From a checkpoint of a small image super-resolution model.
Model: 14.3M parameters, 32-pixel images, arch unet, norm batchnorm.
Training: normuon at rate 0.0027, batches of 128.
Data: trained on photos of plants, animals and fungi (iNaturalist), 77898 training examples, 19.9 epochs.
Rows from block 9 of a small image super-resolution model, named by matrix and row number. Rows with one number belong to one channel. Each number is 128 + 32 x the weight over its row's rms, rounded and kept within 0 to 255. All counts start at 0.
After each channel's rows are labels from the 100 images, of 14976, where the channel reaches its highest value: "strongest on" is what is common among them; "patch colour" is the nearest of a few named colours to the mean colour under the peak. Only what is clearly more common there than usual is listed. The data: photos of plants, animals and fungi (iNaturalist). In brackets: how many of the 100.
# convs0: first 3x3 conv (model.decb.0.1.convs.0.weight, 256x256x3x3, each kernel summed), inputs 128-255
# convs1: second 3x3 conv (model.decb.0.1.convs.1.weight, 256x256x3x3, transposed, each kernel summed), outputs 128-255

convs0.179 [149 115 153 116 157  57  91 119  56  50 113 100 115 137 124 125 128 167 154 171 109 161 128 111 175 130  96 108  94 159 110 197 127 103 112 104 134 163  82 116 156 120 124 155  89 139  84  81 100 168 132  95 166 121 118 121 138 129 136 150 107 118  93 148 123 123  98 161 202 149 133 119  78 136 155  82  97  98  84 135 148 130 100 119  92  84 156 110  80 108 137 177 109 154 134 148 112  34 109  62 131 158 156 130  83 161 158 135  83 106 133 112  69  74  93 147 170  67 125 106 149  86  93 116  77 107  77 131]
convs1.179 [102 121  98 172 109 140 112 126 191 133 168 129  99 165 154  91 155 112  93 110 138 167 156 172  93  84 146 115 131 160 165 109 119 145 149  77 166 120 127  21 118 108 120 140 122  96 137 146 169 158 109  89 154 128 150 105  94 123 107 109 107 124 139 166 119 131 115 152 179  97 109 171 201 153  72 161 182 124 160 156  86 112 138 134 149 141 136 111 167  69 145 154 111 136 144 159 103  71 129 112  61 189  76  94 145 134 127 151 124  84 106 166 124 100 134  76 116 102  88 158 143 157  78 118 141 152 167 137]
strongest on: phylum Chordata (92); class Aves (89)
patch colour: grey (78)

convs0.153 [188 143 125  67 140 152 167 155  92 176 131 140 176 164 138  36 116 155 120 207  43  58 157 136 125 114 161 165 104 121 146 138  85 177 144  77 128 145 127 160  81 145 122 118 155 154 160 127 145  86 150 158 142 113 122 112  90 141 145  97 115  87 108 147 100  76 105 130 156 161 101 106 127 111  60 124 128 198 161  93 121 175 159 142 129  90 136 119 131  98  92  89 159 111 167 163  81  66 113 139  84 160 129 159 121 160 131 104 137 137 171 169  42 151 167 114 123 146 166 146 135 145 159 183  87 107 108 192]
convs1.153 [ 82 138  80  90  93  70 153 122 198 131 131 103 103 145 125 129  89 109 111 127 142 152 177 168 133 124 125 142 137 162  97 114 114 126  78 134 114 109 117 106 147 148 148  90 114 179 139 152 176 125 155 195 185 171  99 145 191 138 143 159 145  61 149 120 134 125 110 109 172 155 155 106 109 213 110 137  69  87  97 160 102  20 139 113 138  96 168 165  59 205 134 122 150  81  85 126 129 125 131 146 105 132  67  87 139 184 156 153 126 166 130 136 119 140 149 158 118 140 112 116 155 143  90 153 104 141 174 128]
strongest on: phylum Chordata (95); class Aves (92)
patch colour: white (33)

convs0.88 [170 120 160 101 114 114  93 159 174 129 124 171  97 125 124 114 157 126 115  87 159  57 167  93 100 235 140 126  89 121 122 103 160 130 107 189 108 174 119 161 163 150 184  98 139  57 138 121 100 139 124 107 118  65 109 157 116  99 165 139 196 114  83 168 141  97 126 116  93  56 140 118  73  94 167  97 180 113 114  60 171 105 145 148 101 117 129 137 114 137 137  80  93 120 112  57 125  71  77 128 157 106 142  79 168 127  86 122 126 112 120 137 142 112 128  97 126 148 162  78 148 110 119 132 142 147 119 189]
convs1.88 [125 187 166 132 135  81 120 144  79 132 146 124  83 119 117 146  99 188 142 124  96 156 176  96  85 132 154 133 125 138 179 141 159 100  70 153 161 113 147 133 203 158 134 133 105  92 126 126  89 116 111 108 183 189 147  91 112 131 110 104 123 139  62 142 131 124 137  92 117 120  87 146 154 121 143 122 154 185 147 141  99  67  81 130 122 102  90 172 147 113 119  78 179 132 110 144  93 140 119 104  49 147 167 113 138 157 169  86 105 146 129 187 123 118 171 144 164 172 138 167 109 114 117 103 113 143 131 150]
strongest on: order Lepidoptera (36)
patch colour: pink (28)

convs0.210 [118 124 105  87  97 140  71  74 112 129 139  98 109 112 117 138 131 143 107 157 112  69 143 146  47 163 101  82 166 113  97 110  97 127 138 125 103 152  86 133 118 123 141 110 119 155 159 129 148 193 101 147 165 128 190  93 109 106 149  91  85  55 109  79 129 138 177 164 138 110 144 103 132  73  52  98 117 151 201 124 145 104 163 103 179 110 135 111 106 131 125  66 121 101 168 114 124 134 153 149  74  99 102 169 161 141 101 111 151 134 151 194  99  92 163  60 110 151 155 149 166 152 127 159  92 134  92  94]
convs1.210 [153 213 144  88 183  83  77 194 145 111 164  96  86 104  56  92  94  68 164 143  95  94 101 172 140 116 131 152 121 121 171 128 167  72 161 120 137 154 131 134 122 154 155  57 142 113 118 184 109 102 144  98 138 201 143 167 197 141 167 134  64 112 122 123 103 135 111 116  96 191  93  97 116 120 152 135 137 117  84 200  99 159 131 151 146 167 157 167 114 102 114 171 146 148 151 154 121 115 119 115 110 104 217 117 144 140 119 111 137  60 127 166  90 146 118 172  95 163 135 126 174 170 111 152 162 119  94 124]
strongest on: class Aves (97); order Passeriformes (56)
patch colour: white (35); cyan (26)

convs0.175 [156 168 121 130 135 124 172 119  93 103 121 122 149 110  50 136 217  77  95 172 153 119 177 123  69 103 145  74  59 114  90 129 168  84  88  99 149 141  97 141 140 114 112 121  82 152 105 154 139  91 128 120 134 130 134 109 134 108  98 122 129 122  99 147 107  91  80 171 194 108 121 117  94  94 131  67  42  56 124 157 142 170 109  97  41 147 113 140 161 117  93  64 125 155  87  57 192 104 145 119  56 103 152 112 139 117 152  80 126  84 142 131 113 103  79 219 116 123 166 135 155 147  93  90  85 107 109 112]
convs1.175 [149 193 110 133 128 145 122 125 113 179 108 144 107 117 168 138 136 140 123 101 148 122 115 181 156 105  70 135 161 131  79 122 219  61 164 123 109 126 131 122 108 208  92 170 169 151 103 159 171 191 124 127 147  74 115 184 104 146 170 110 111 132 174 118 137 202 179 150 170 128 106 104 142 129  62 149 134 106 131  80  88 128 185  92 171 125 197 146 173 145 149 130 139 123 185  83  94 120 156 112 118 123 137 167 142 103 134 141 136 154 131 141 109 104 148 108 153 103 127 158 158 165 111 127 122 124 133 166]
strongest on: class: Aves (96); order Accipitriformes (38); family: Accipitridae (33)
patch colour: white (39)

convs0.102 [ 86 142 116 161 157 178 111 149  94  98  98 119 113 103 125 205  96 107 166 150 173 205 107 108  53 104  76  83 154  83 103  69 137 111  68 120  95 124 124 138 147  97 171 127  87 139 152  88 141 109 129 144 111 117 123 186 142 154 125 164 169 109 108 145 119 116 142 119  97 150 125  89 105 125 144 107 188  79  51 147 106 136 117 180 126 189  81  66 165 113 158 149  80 108  82 115 155 136 142 152 177  70 150 116 159 110 121 155  98 132 134 143 128 125  68 146 121  98 147  93 129 118 129 113 105 103 123  94]
convs1.102 [118  31 109 142 153  98 112 131 176  87 136 126 159 115  88 107  99 137 176 169 112 131 152 126 143 145 178 130 103 116 126  75 148 145 108  99 138 138 120 160 154 109 168 153 177 149 127 135 144 177 119 145 136 127 133  64 119 140 133  40 127 147  68 138  93 140  82 134 138 122 128 112 125  80 158  99 131 178 156 111 106 115 167 193 160 122 105  69 168 129 145 101 128 155 121  90  98 147 150  75 129 122 140 151 123 152 147 155 105 148 123 123 136 121 125 151 182 108 131 106 120 103  92 191  99 135  88 158]
strongest on: class: Aves (92); order Anseriformes (38); family: Anatidae (38)
patch colour: grey (75)

convs0.178 [106 123 106 105 107 103 142 124  78  89 155  46 125 124  74 130 111 150 146 128 136  65 126 110 157 124 115 154 174  90 127 160 102  99 116  84 123 100 131 136 101 134  99  91 113 143  57  46 166 114 112 119 150 144 132 190 140 172  64 132  71 106 169  80 128 124 170 176 134 121  93 135 135 119 136 140  56 127  93 115  98 111 176 173 157  93  90 112 139 140 103 142 167 126 109  75 157 117 155 123  62 182 126  86 141  90 126 166 126 111 143 106  80 110 158 135 129  66 107 135 106 117  99 113 161 169  57 145]
convs1.178 [112 144 120 129 121 153 144  76 114 100 158 112 110 152 132 112  77 142 153 141 134 127 199 160  76 122 119  77 152 127  86 170 128 127 115 103  94 164  88 131  85 135 160 132 111 104 138 129 155 111 142  28 115 103 179 118 127 103  69 100 118 124 129 133  81 165 128 151 162  75 144 126 148  94  91  82 154 162 115 135 103 143 148 138 110 124 161  93 116 146  88 140  88  48 182 136 154 115 137 104 104  94 146 161 176  51 120 132 109 157 150 140 117  61 156  94 140 136  77 176  83 119  97 129  32 160 186 120]
strongest on: class Aves (91); order Charadriiformes (37)
patch colour: pink (31)

convs0.214 [115 135  88  82 139 134 137 162 101 130 158  74 151 181  83 146 134  66  97 101 112 199 122 159 113 118 134 129 104 112  99 141 142  91 117 138 115 157 160 158  78  76 175 110 141 139 151 119 148 125 129 172 127 117 175 101 153  67 144 167 117 105 131  79 114 132 151 140 118 119 150  75  80 104  83 130 102 142 112 144 171 159 159 119 110 107 131 164 124 100 143 192 148 111 143 127 126  66 165 160  29  89  75 127 120 117  98 129  71 138 186 172 144 101 169 132  92 127 156 156 126 197 121 127  51 171  94 147]
convs1.214 [128 181  90  87 102 135 111 107 215  63 155  92  97  90 166 134 108 154 120 155  95 105 147 137 172 195 117 160  94 131 107  86  81 139 197  89 206 118 164 119 123 125 142  49 127 134  98 169  87 101 124 125 135 166 145  58 182 129 181 117  72  97 126 130 153 185 145 178 168 211 115 141 143 143  88  70  96 124  46 137  96 151 135 110 154 160 117 119 158 129 102 175 154 135 128 113  92 135 120 144 121 157 172 149 101 141 124 145 117 104  83 153 102 147 133 146  96 110 147 143 105 110 145 149 124 138 103  80]
strongest on: class Aves (97); phylum Chordata (97)
patch colour: white (47)

convs0.172 [133 110 150 173  97  92 162 106 119 103 126 108  92  72 150 105 193 106  88  95 140  84 128 127 165 129 116 112 146 142 101 158  84 118  67 145 129 185 156 102 129 141  95 124 186 104 144   5  89 120  82 113 165 136  94 113 130 100 130  91 136 149  89 128  89 143 127  94 131 109  88 124 170 161 127 150 140  88 174 173 133  85 118  85 179 126 121 111 137 109 164  86  82 113 130  88  90  98 160 121  98  76 107 168 107 159 139 129 219 199 197 184  92 145 133 145 156 154  94 126 178 155 148 141 136 103 137 129]
convs1.172 [118 155 101  74 116 206 101 115  72 113 110 107 132 144 100 105  44  77 168 113  89 143 133  84  95 173 170 150 142 141 103 108 141 116 117 128 140 116 167 122 172 112  95 187 119 116 159 170 145 118 102 133  75 128 128  55 155 123 140 100 141  97 115 143 154 138 127 155 156 120 152 146 139  93 143 110 146 154 111  36 159 153 125 161 173 107 129  95  88 117 149 162 178 173 122 148  91 181 136 111 149 137  49  86 205  70 132 162  99  69 112  86 135 129 106 126 122  92 101 113 107 202 108 207  97 150 128 141]
strongest on: phylum Chordata (94); class Aves (93)
patch colour: white (36)

convs0.93 [164 112  86 154 160 101 104 108 148  95 115  85 185  98 180 122  87  71  93 140 138  81 135 131 154 136 129 103 142 115 124  92 145  79 136 100 126 105 140 115 129  99 114 103 135 128 133  54 163  82 177 141 139  82 116  97 128 103 118 164 138 120 140 144 102 142 139 105  78 118 100 111 106 136 103 108 126 145 146  97 122 103 151  64 155  56 146 186 112  88 138 212 120 179 126  90 122  57 109 138  70 115  90 149 145  87  90 121 150 157 107 147 121  77 187 162 141 122 172 124 118 126 167 163 159  69 108 112]
convs1.93 [ 59 126 154 107 122 146 177 194 124 148  95 174 173 107 135  90 131 125 119  83 202 102 123  91 128  90 130 127 112 106  58 147 115 138 136 100 107 141 115 129  87  73 150 115 117 145 120  83 131 124 135 122 197 120 173 116  53 140 110 145 138 135 156 119 106 157 184  84 101 128 102  65 118 156  99 145 145 125 149 145  36 137 124  65 124 119 118 133  77 132  98 121 159 170  77 147 101 187 144 146  48  69 124 193 120 127  49 149 122 168 111 113 156 115 146 137 162 124 125 119 154  98 125 104 159  99 133  78]
strongest on: phylum Arthropoda (64)
patch colour: black (33)

convs0.124 [157 111 127  99  76 105 124  82 110 170 158 137 168 255 100 115 149 131 159 146 110 152 160 125 101  94 126 156 171 109 125 101  83 115 105  57  92 150 113 130 116 136  85 203  90 107 143 106 123  93 121 114  82 139 138 140 164 145 125 140 158 138 168 110 154  72 133  55 107 130  90 119 110 126 105 162 107 113 135 108  11 125 147 114 113 111 116 126  98 113 113 131 145 106 184  95  73  76 167 117 130  76 104 186 150 136 130 141  83 167 178 154 115  81 153 154 128 188 105 131 117 121 122 106 104 133 160 144]
convs1.124 [ 98 162 144  88 132 149  74 167 155 137 130 105 123 110 137 119 162 152 153 158 143  89  71 134 154 167 193 132  94  97 167 114 137 146 112 105 129 108 149 167  82  44 141  82  71 127  94 116 185 147 157  70 160 139 113 154 135 111 151  67 112 135 119 153 123 113 130 126 189 136 128 102 141 161 146 109 145 120  49 134 149 104 110 141 123 130 151 154 120 174 117 138 160  86 106 146  69 168 123 147 147 174 138 162  87 125 183 106 108 116  70 167 129 172 103  94  95  92 160 160 138 102 105 160 157 103 107 186]
strongest on: phylum Chordata (96); class Aves (94)
patch colour: white (43); cyan (25)

convs0.58 [151 137 179 166 179 145  81  96 121 118  97 157 103 129 129 113 195 214 157 135 166  85 132 169  89 125 120 109 154 158 159 137 113 153 115 127 123 172 158 100 111 138 137 127 129 120  96 159  78 137  92 166 165 152  71  82 134  92 101 144 132 163 112 106 148 152 117 214 141 144 105 219 122 171  88 135 151 111 157 125  87 107 130 107 129 111 152 150 125 168  91 124  82 133 111  87 132 114 115 166 133 102 140 118 157 111 162 138 124 141 156 116 153 119  97 117  96 112 107 117 132 146  80 142  82  90 195 116]
convs1.58 [138 121 106 130  79 113 139 142 102 186 123 132 159 157 132 108 148 110  78 151 173 158 101 117 177 100 162 107 127  69 181 127 121 157 131 143 148 125 116 164 115 103 148 166 113 158 127 169 116  99 127 155 171  87  99 128 101 150 116 104  66 128 158 104 148 128 124  48  94  74 156  80  69  91 106 142 115 110  97 121 112 104 148 183 144 145  62 169  80 144  77 167 114 114 143  93 157 126 111 162 177 107  96 139 123 142 132 100 144 133 120 178 130  81  88 114  99 153 128 137 134 111  73 188 127 132 142 107]
strongest on: order Charadriiformes (25)
patch colour: grey (72)

convs0.109 [189 106  33 106 168 118 138  64 123 133 115 134 103 166  73 138 123 107 130 128 210 191 125 143 118 142 129  95 106 133 123 138 108 171  92  97  96 124  77 100  85 112 171 124 137 103 175 106 144 111 131  85 105 148 169  99 102  94 103  97 127 105 122 115 137 108 132  68 119 108  83  93 123 114 120  98 165 122 104  90  96 151 122  98 154  57 121 106  90 143 173  83  79  91 166 154  96  69 181 187 142  80  98 140 161 130 157 133 120 158 174 221  78  90 133 130 103  91 131 189 170 160 158 100 135 115 101  80]
convs1.109 [146 160 144  85 165 139 143 152 130  96 127 126 200  53 145 122  69 102 145 134 127 119 159  84  75 162 187 124 121 144 135 116 149 107 164 111 166 118 190 117 171 181 160 133 139 164 139 124 156 108 170 129 154 123  92 110 153 193 126 105 119  77 147 113 114 140 132 172 126 132  95 159 158 118 159 167 117 155 119  65 138 168 201 122 108 159 134 147 145 120 166 112 137 167 125 154 133  64 136 120 128 107 105 145 136 116 131 122 173 105 120  80 123 143 152 103 169 152 116 104  90  83  83 147 127 160 103 138]
strongest on: phylum Chordata (92); class Aves (91)
patch colour: white (30)

convs0.194 [132 116 129 113 116  67 163 135  58 155 139 114 133 125 119 103 114 153  92 105 113  65 124  85 135 100 166  93 164 155 139 152  49 197  90  35 116 117 164 151 182 132  45 115  94 136 114 136 170 120 122 139  71 106 127 117 107 124  76 117  61 107 195  94 129 122 134  53 214 105 143 132  79 139 149 175  83 100 104 126 101 122 146 169 136 111  99 119 151 125 112 179 115 141 106 144 147 124 120 146  63 167 125 158 123 117 129 147 125 152 115  81  69  83  99 174  53 162 124 114  87 121 110  85 119  73  99  99]
convs1.194 [ 65 122  69 135 145 176 189 126 146 165 119 163 131 106 144 137  97 119 158 166 145 134 149 137 153 105 133 158 105 158 149 128 140 151 160 112 110 173  73 122  30  93 120 118 162 168 121  97 152 177  90  88 137  91 138 145 160 111 111 118 153 157 115 109 215 141  85 174 152 155 215 166 196  71  72 104 209 140 132  99 142 123 151 124 127 150 180 156 172 138 119  95 124 161 133 174 110 194 153 135 136 100 144 141 144 122 165 186  82  89 102 128 108  79 136  94 179 137 119 136  85 160 114 160 109 118 152 144]
strongest on: class Aves (99); order Charadriiformes (48)
patch colour: grey (73)