Weights of a small image super-resolution model.
Model: 14.3M parameters, 32-pixel images, arch unet, norm batchnorm, activation gelu, widths [64, 128, 256, 256].
Rows from block 5, named by matrix and row number. Rows with one number belong to one channel. Each number is 128 + 32 x the weight over its row's rms, rounded and kept within 0 to 255. All counts start at 0. Numbers have three digits each.
# convs0: first 3x3 conv (model.enc.2.1.convs.0.weight, 256x256x3x3), inputs 112-118, a 3x3 kernel for each
# convs1: second 3x3 conv (model.enc.2.1.convs.1.weight, 256x256x3x3, transposed), outputs 112-118, a 3x3 kernel for each
convs0.85:163170104139145135180165088115125166121151209116073127080135185141172160088096109075140128106165131119129156128089116102071212152152153153127159126121095119140144132145096127149129098125125
convs0.86:101113123111091149119070116111139208185071162130108110094096108132153123156148165113114200149101164200131155167105127100060143099129198153137157129111186141078082112112080181120114173165159
convs0.87:166117125208187214175159126081039114166253172069104099147159166126137135109144188178161136206143161111174099118083071114121117139115102101133123126159126126164220150100083121105114139158167
convs0.88:071111103141113108184143134101083100100105143103105098089085088087110088123128133168133069035132063091109132120173125123126153125175102166035045180217097111176143103104126175145139136145182
convs0.89:146167255209228171185177191130132105152187090098120067129103104140183151175150153201136143155140155138116149099141117068082163042077114128113107150157134124154167152169232147116148158116150
convs0.90:171095091151198078179149097152119127173110091121142109107115096191151105179150133155128103213152103093141158099162172130143181142174129160139075165112080138122075161158114147158204120152172
convs0.91:082054043066129127114089095115123120103045101130123102140151147127175112125125128121137127176166163089062142164106100104094056083067111119104085088120108110097110136099127162144110113123160
convs0.92:134128084102147120117147159113092096108090100135150121102122093100134099094126148167125117112124149136148125121096080098095103125109111171168095157150120121103097093087064079074069097113106
convs0.93:118120164130101092154104089099133136138093119183128128116086118106173123093174159095090108146129102117089121133181162142142155088105155110098100151143116118103103122128131079118185126116191
convs0.94:138202168126087140161116141116207099048050115117135037102109142125086137140114119094147128146123180129150075174110049106113110134114092148117120089119120114166132124157106198116166144053105
convs0.95:151184158200129157192122135102137135093075155111164123099102130141119111166161157088107089131118111121159118128199178085123139105080125150139164156183129135105136125099160124115133123123076
convs0.96:163150159106110072194144134134126155109194122023067119165126139126102112118145159079096155089130150126093107136156110097055120155138172168167173102131144100121160122116169152096184148074090
convs0.97:169150161124088084141126164075163045088101121086105195181083099085198164100134183181134117160167097103109126178157097119124152122072127141146192101139128107158140114141116142128144121079082
convs0.98:138146123109149085122110117223138075178137133073082255098131158165147109103114098106135105161196108111175118123126159105111138131105117106133121065109067069121107154121124130143114136074130
convs0.99:081118083151168112126079083144166140107123162122215160118151165123132102130125092137134111074157199119099107143163143095131141139140098182194156154147132080159185189136164160174156115102128
convs0.100:062135142112119110086091098088143174145180109160006149106134080136116059106103112095101106129159118153130173125125121115116119110209150118130099168125116133130115101078115107085113167133060
convs0.101:139165182157205198140152176083093208113146255110134186145169117163153103137119146127093108114086092099058119092086109109087163083120171100149179089130135102125115121145125098119102132120130
convs0.102:097123091114135098095082098120191167119112168118136090145145134134108088124106140106104124106143125111141132120127138111126088156196124089048171197100047156178103108090102178129097113191145
convs0.103:127115134142145034130075095169130129169120083108099119105140131150124082134143139120124158082128126193145131158145141100173156132175133120063065114102103140106126146132156139135161130160119
convs0.104:090172143089106120080110084112104077130079017111123034159145148111131161126142196165115151151117126151111101112135139113144143145133200171139154141100144145094134145087143129084141125159153
convs0.105:095122051156144107144150173178122076176097116145070135078118116054141112120148096124131128150144116081099100126108060091122126056170134140051082160068116137110047125109187128167112150151096
convs0.106:053126146142150130142077069135117120156108120128108102096092142100096102159115120110128097138149132144187135130113114136118158116088142122116164105125162132169169130088200121080144110092129
convs0.107:132177126108079135097095131107101117153117117089077175057111115162094138101125133132192105095136138087126108119182153105104114075130152095094079103121106136110071185130115152141124104095085
convs0.108:094127113155113071140141092126142111077007075131098120149133111119095122118104127054106188084139158068149170174072113095166116121162119184094103149106114105135169113096118137121062121130132
convs0.109:119144132090138136104112145179134156166140154144122131120115178099102133131090133110102122139150158114142115142155164128141131116125143134131135124124105161099103118138135132145134130149109
convs0.110:103164128135140095156107102154145142162156152142148152077055128090111105128126118125187105109122075097094104176197160179107095182196164110136147117119066105112103139080135142099131108088163
convs0.111:114157075109135085134106137145132038086137054105091108115117155160103151104157147104109135088135089088130144142162104128195177107192088119090180073189144130145137135194103086103149139060075
convs0.112:153150095132148118086095131069103079079176102055117115088160111192077112126132148129086104101199143150161125131143109139173169098099134158128081244164073223179148125106159070194151099105138
convs0.113:121117116122146115094195108139110121107147175072153027120110142139149115142115118117123103103104147062112088156067164175175135083174126160120103144131132140114080175177157146125146060176142
convs0.114:154126127121114092154151153163099126129117114082184149132128118097123100147143188155086123128088086120062110113090133109140128089138165097073136172115085079127107126117106138090147123109124
convs0.115:135146110096159104118112091136111140095111246070050091105130169162129139144128150073118168171119146095133139138126107135118184099094137097111076219109131194140059139155147137136119155152129
convs0.116:125158070124151130114133177146122099127158104048129127156108088159113158169135165120147124004175162098066139116143119134151096159133142146146147183108185135142138155118134093159138178151131
convs0.117:100175161109104105176173133149165075111119168135139063148132107103099203138109156107097135168080042118152115149155132151135066142134135137128133138075137127099037137109110133159096117115173
convs0.118:078137189183098165138167092094122126140085156092093086134125078128077115140150170121155136123148159128120121087096122093095139193176159115112062075127141091171166077145126167174130180161138
convs0.119:098114136118130159115059103121101086105108147083096124144147140057050123191111119161134111128165172147123119103122145127101153154072109154085050160134091125082084117155117053116120143076096
convs0.120:138076114151141128116127116042086138126077140131130106135104148148155151078107132079130091146173140133135119091142135111112114114142094084136093107178121132078125133119125167128155195141089
convs0.121:132117188139116159120123132115126045087041103187101135135115109168127151159209151118158116094107102133182171142096121060094080139131111111160149172196162167176150102122087064094098104124155
convs0.122:159082099153140127085062122116113124055109149070166156093093125154130139128105093118140125185144165142128143059109108073172138110151134131160154104149091188137139161149108137163100126117113
convs0.123:183082107133127203153110102139122163191086108188103087036044110138198132160127125075159147071096164163138141128158140112101131117142149101144140113170126125169135072166162072144175136091126
convs0.124:050113109117127127146167159113112095141141124110170104119112083114115141083080127097107116130124116152162131095126115106123097124105116098135120090119129161132199085086151107116098146127105
convs0.125:095148170082104108054055099126140128146137104125146116145121125136124133145127168147134132114125091138102125113117091113094114101117142077112129109116083105161131112103103151176180197176174
convs0.126:110125146152100179141116166061127175073170127128107114157140190186102128181130101107126151140103194127101186127137108112080107109115104095124121105102118154120169088141070092142095074102100
convs0.127:141118123089079102118113107079146139070091076141169133129092096129157116111109096162105140069091126102165156152172159124109112176142113175209202163132201079065155116154156109164205147064045
convs0.128:119081082139129151134077092112129099032097179038142079171124131171190108141164137102081132115106135117090133126106164097121086109123158137145139155138133165170127155105165122089026107086111
convs0.129:134156126101051044115125149123151137142157072077023122186084071119085144152112108119150142131074107143135145129134104112148162132169135158126099072140201066115153132147163172112125085119130
convs0.130:064118188061174140195172116091091156148177133192140120104116182139114100136095088157137171166123134150107128095094143199138107095092076103141076127117104121120127122129131132183106128142098
convs0.131:143129119108091130151165140158106067141062115091111166125164131128078117117176145102135162118109105163145141122128149130078105139136125112165136118132114117144098134142146152097140124144120
convs1.85:126108075134142082109104134123138110092138127153118112145143102156143075150142121103148096112130098155096143135201154134217182120153123126103124123142088107109110140141141123092145156159112
convs1.86:125106083192177136119121118165135077151132081119059137143153145131121150116081101121104160105117105048175122249117144159160126086185135132038084138116104105134114145075129136141107119111076
convs1.87:103150138109103159064065082106062141099040126151161132103149159081071135155162177145122128073102095103042107092154163113141095085131134137178115108144151096118188110102112094082096151106109
convs1.88:132195231150131124145161136097176187130071150172124161191129146173146115129139147091141148158095159173152079077172145124147139133126140154163083090155140130092150104155093096186156145135104
convs1.89:209205134221149149158143135101160169109065089156124097128163152164108142143171170196194113192176150110098145109153171138169158106202166183165098134118116114136090089144117069093117093128143
convs1.90:070104164114112140111104081137128115137110042111109103102072114162084033144105180147123109093117146169093134137159156109165158129174209126124148190073119176135115104094124117159148129111135
convs1.91:145117086138143127138160123146118168172073169118094109120119139132153125110110156205164116103142109129099134132125140147153105232156095073112112124080083099120130147077122142120128110144200
convs1.92:146092092109125128114122124123083077110124116075094125184171169155184173168172182094129102126138161127119092151130151103084103075016054110108105155148150136147136093091115106113113112086082
convs1.93:083121152114074178118133122125148101181101128094109102068142147129191178101087147133109117149100255154133129140132150109100079116146133150148114167154092127139112119119096149149105133137128
convs1.94:095133114143193150124113098131213144119174183111168135107212136148122148123102101095159138052135130121079123167127139168174124122175130150095101094138121118127153093152141105183150107095166
convs1.95:127166164134144178145121120140098133134122170095092157080092111122107157129189106120133177104129104135091083158161108163169133126151114127129188127126166138159170129145155064114170107144088
convs1.96:114134119114063136190123127084103092180183095134154133129141142087103121132112128126151147133127098142127145173100096177173101087146071114161147140123117194207149130121096073143141131153123
convs1.97:055102161115090085118154120154090136146066130144098088147125166104061078102097106090123123144080053068131032121126141173120146114164201081120149141131187173156106179174089165113164124149154
convs1.98:066147115130130077119103111074121124147111133158146158102140118085176112144158111163130072154114096163103089175125157192113149148090084162185168142199163178099142169174167146122160139131097
convs1.99:120121120052164115133105112192187164147158139142133127173161115151107137153140113193174183142130098106109114092165166089134154112148098148174105081052141107113120065156147126139173169103111
convs1.100:078130175116148177113183118135142174119056170153115161127153133103101134161139072131149122176064207110170103134141108157138089173172120123132095081151163129128141091144140175107125054159151
convs1.101:189144118215172110144103110102111135077084130057122131137110129138130132140162116131067188100092155089091086151074096081115126101112141155149132116101159122127146180152121179150137118168127
convs1.102:085147137161135166090083128134109144141087164167140120203113119138174133123125179145165138205155148147245147058139092080093122100137116094153111049124100154096150094166123137106116148142127
convs1.103:121134087170168101184148113143117153147139119137131113104134146096128130110149131127133130093158195125099121066101111158134124116129159077077162107125127141099086122109162111154160121102073
convs1.104:095091083094143108085128127169165150069229152092147087044100105113130085117092137191164136101163158124110110109127148187130072132117122205153060175157139124150117141129173161179136125156109
convs1.105:082118185125162124135148098066129123115138103134166113135103176101148105127116138140110087103120097110155058163138142151079116176113150146100155146120130131163129160161127098136187114132130
convs1.106:092123113134134102086067151105136123107165158130117144092129084101151102115131137122094091145134072136144103108091129172195171162180069156150153156143119088082101122084092111141116071162171
convs1.107:094079118108060138151154145135134151120167170125137167117120117157114173100126083131115086145078118103098087116173169081223153091137117146175091125119138146166144120168135200113126124129118
convs1.108:141143164152152162098099144120183138078168215116099161108089101119114128128145150098087081142141089159143133155102120144125102072096095225127125195207086164134122155138164137177187148145133
convs1.109:137156101129113087146122127120151105088129090103086052163172105135147100135134104088149123110108146163097148092143131126163135092153161167128156127105111151099146090110091115153104136178119
convs1.110:139111115075086135100103110150121154142165140101075100139227154150172166174117103102085144138067130074110107119176124150107076110098120123177157127150139109163105203161187145100144108108155
convs1.111:142134106123127156121093110089126138185146092181111111118166177096096135110080121122200165148091217165122198121154105139128137126164182095144136117121117099199156081170177197255101138202115
convs1.112:156152112159146161095117119075096106126098154146094119134120102158125059110128174101127069172088148153197145147129118129118134077071094070136125070109134134094147060126109171076137138117078
convs1.113:142103130100178110094139183174120152130167145160090148171097179196151122158148137104124166185169072178159157098166149126084140122110128127111112114064149124144149101144077119152146102083124
convs1.114:130135123129138187160172187118157155120147180149143120110140156172094142087092104181093130189138123207179133106120148163143057082085096164169161181141156151103095165138129113123156126143144
convs1.115:104133154141127146086086146119111142113096115101109144154097074112183175095073139135152114153124188145158110084077111131135119121132131167145096141173198149191154094149116164117147123124097
convs1.116:126075062125083111096125112088103157136097197144124087176132136168088095188176104127167106153094141118124118133132089151138085126167148089165130155145111145100122095138095123066102157141150
convs1.117:131161129161130177071085158136074117193000156127145156093075161112053098178184112131143080196182129104214136133125128148167159179124110142130140130118142080117115119113079090164136111111095
convs1.118:101120172095163148131151169127117160160124100183142124094115150113123146124071092118130091090079155126122094125126183077092123142166122100121154124113188164168194112125111143104136111132129
convs1.119:062104073106117107077070147145137103158101125140066146108155177140095176137167075116148164165173122122130125125174087109150153121130122151140165141112106099089114150175105070030125091165136
convs1.120:139126130096106059134096093144078149129085123127095146091099161069033061105174144144127125161160186116115105125147091148122097081108165124179166118186185124114181109122188165120129106076109
convs1.121:101051088116117106093057124145171206188176159191096121112168186107140169161107121097153132094051109139134146144142102148165107081125157168163111150181127048122125169157133158164124141138143
convs1.122:137128097120139156134145126107100149156091161159117112117096146141115138164219144090127158140128100080104135091139158079140131184039116183160173118159160116146189077178130110180111157077150
convs1.123:125066072115107137130077127086142110128121153171116146153080100130131191198166115105129190058135154126107059165116102109140053135152113143104128168159193122147132174090103159198149093222147
convs1.124:102124088157152080116137119116124074090187063108200156065151152132171117148051187106111130096130122095076086120124137133103197144075143104125136175110094165154069188105139153125104109124158
convs1.125:126135156099075131116077128109103128139134161096103138103118180127150135138146105074124148109103136130127094137154125094135124069110128099097124166171149133143153121095128131083116122162160
convs1.126:085096060050029065062035084133199152103145134086143133174153099125132158154128131109171117130131071068161104175160095172174177117147155157149095163149134122159150160121148142137155139165154
convs1.127:128112156188137148134089114195111116142126119099109112121104101100115135149111088188140148148165137105072159124153131140151119168073150111116072152122117131111145108114133128210121076060071
convs1.128:130102101144114123170145126158163096107165078097096099149128086139102071136092120145151134127192146121130160133158108139117158079117137086095120073111166100153185138156192138139180217183106
convs1.129:155128128170145100175159108113138127138242062144137113095142141141142125150104044100151104092119108156106107126123079153118133153103121162099120125220143136114093132077194138154070067133141
convs1.130:152179217140132154102099122107117075120010145155113140163185140094080146142107097158153118177103105156117013132078081159127164119092189176194120102157113122137159149092174136145128092150162
convs1.131:125179161139156125149122065103100127123119152132135101040125153130146100186144147139090109150124065080119119122156155138110170148127118135162133145162134119153080112177157111116141167122112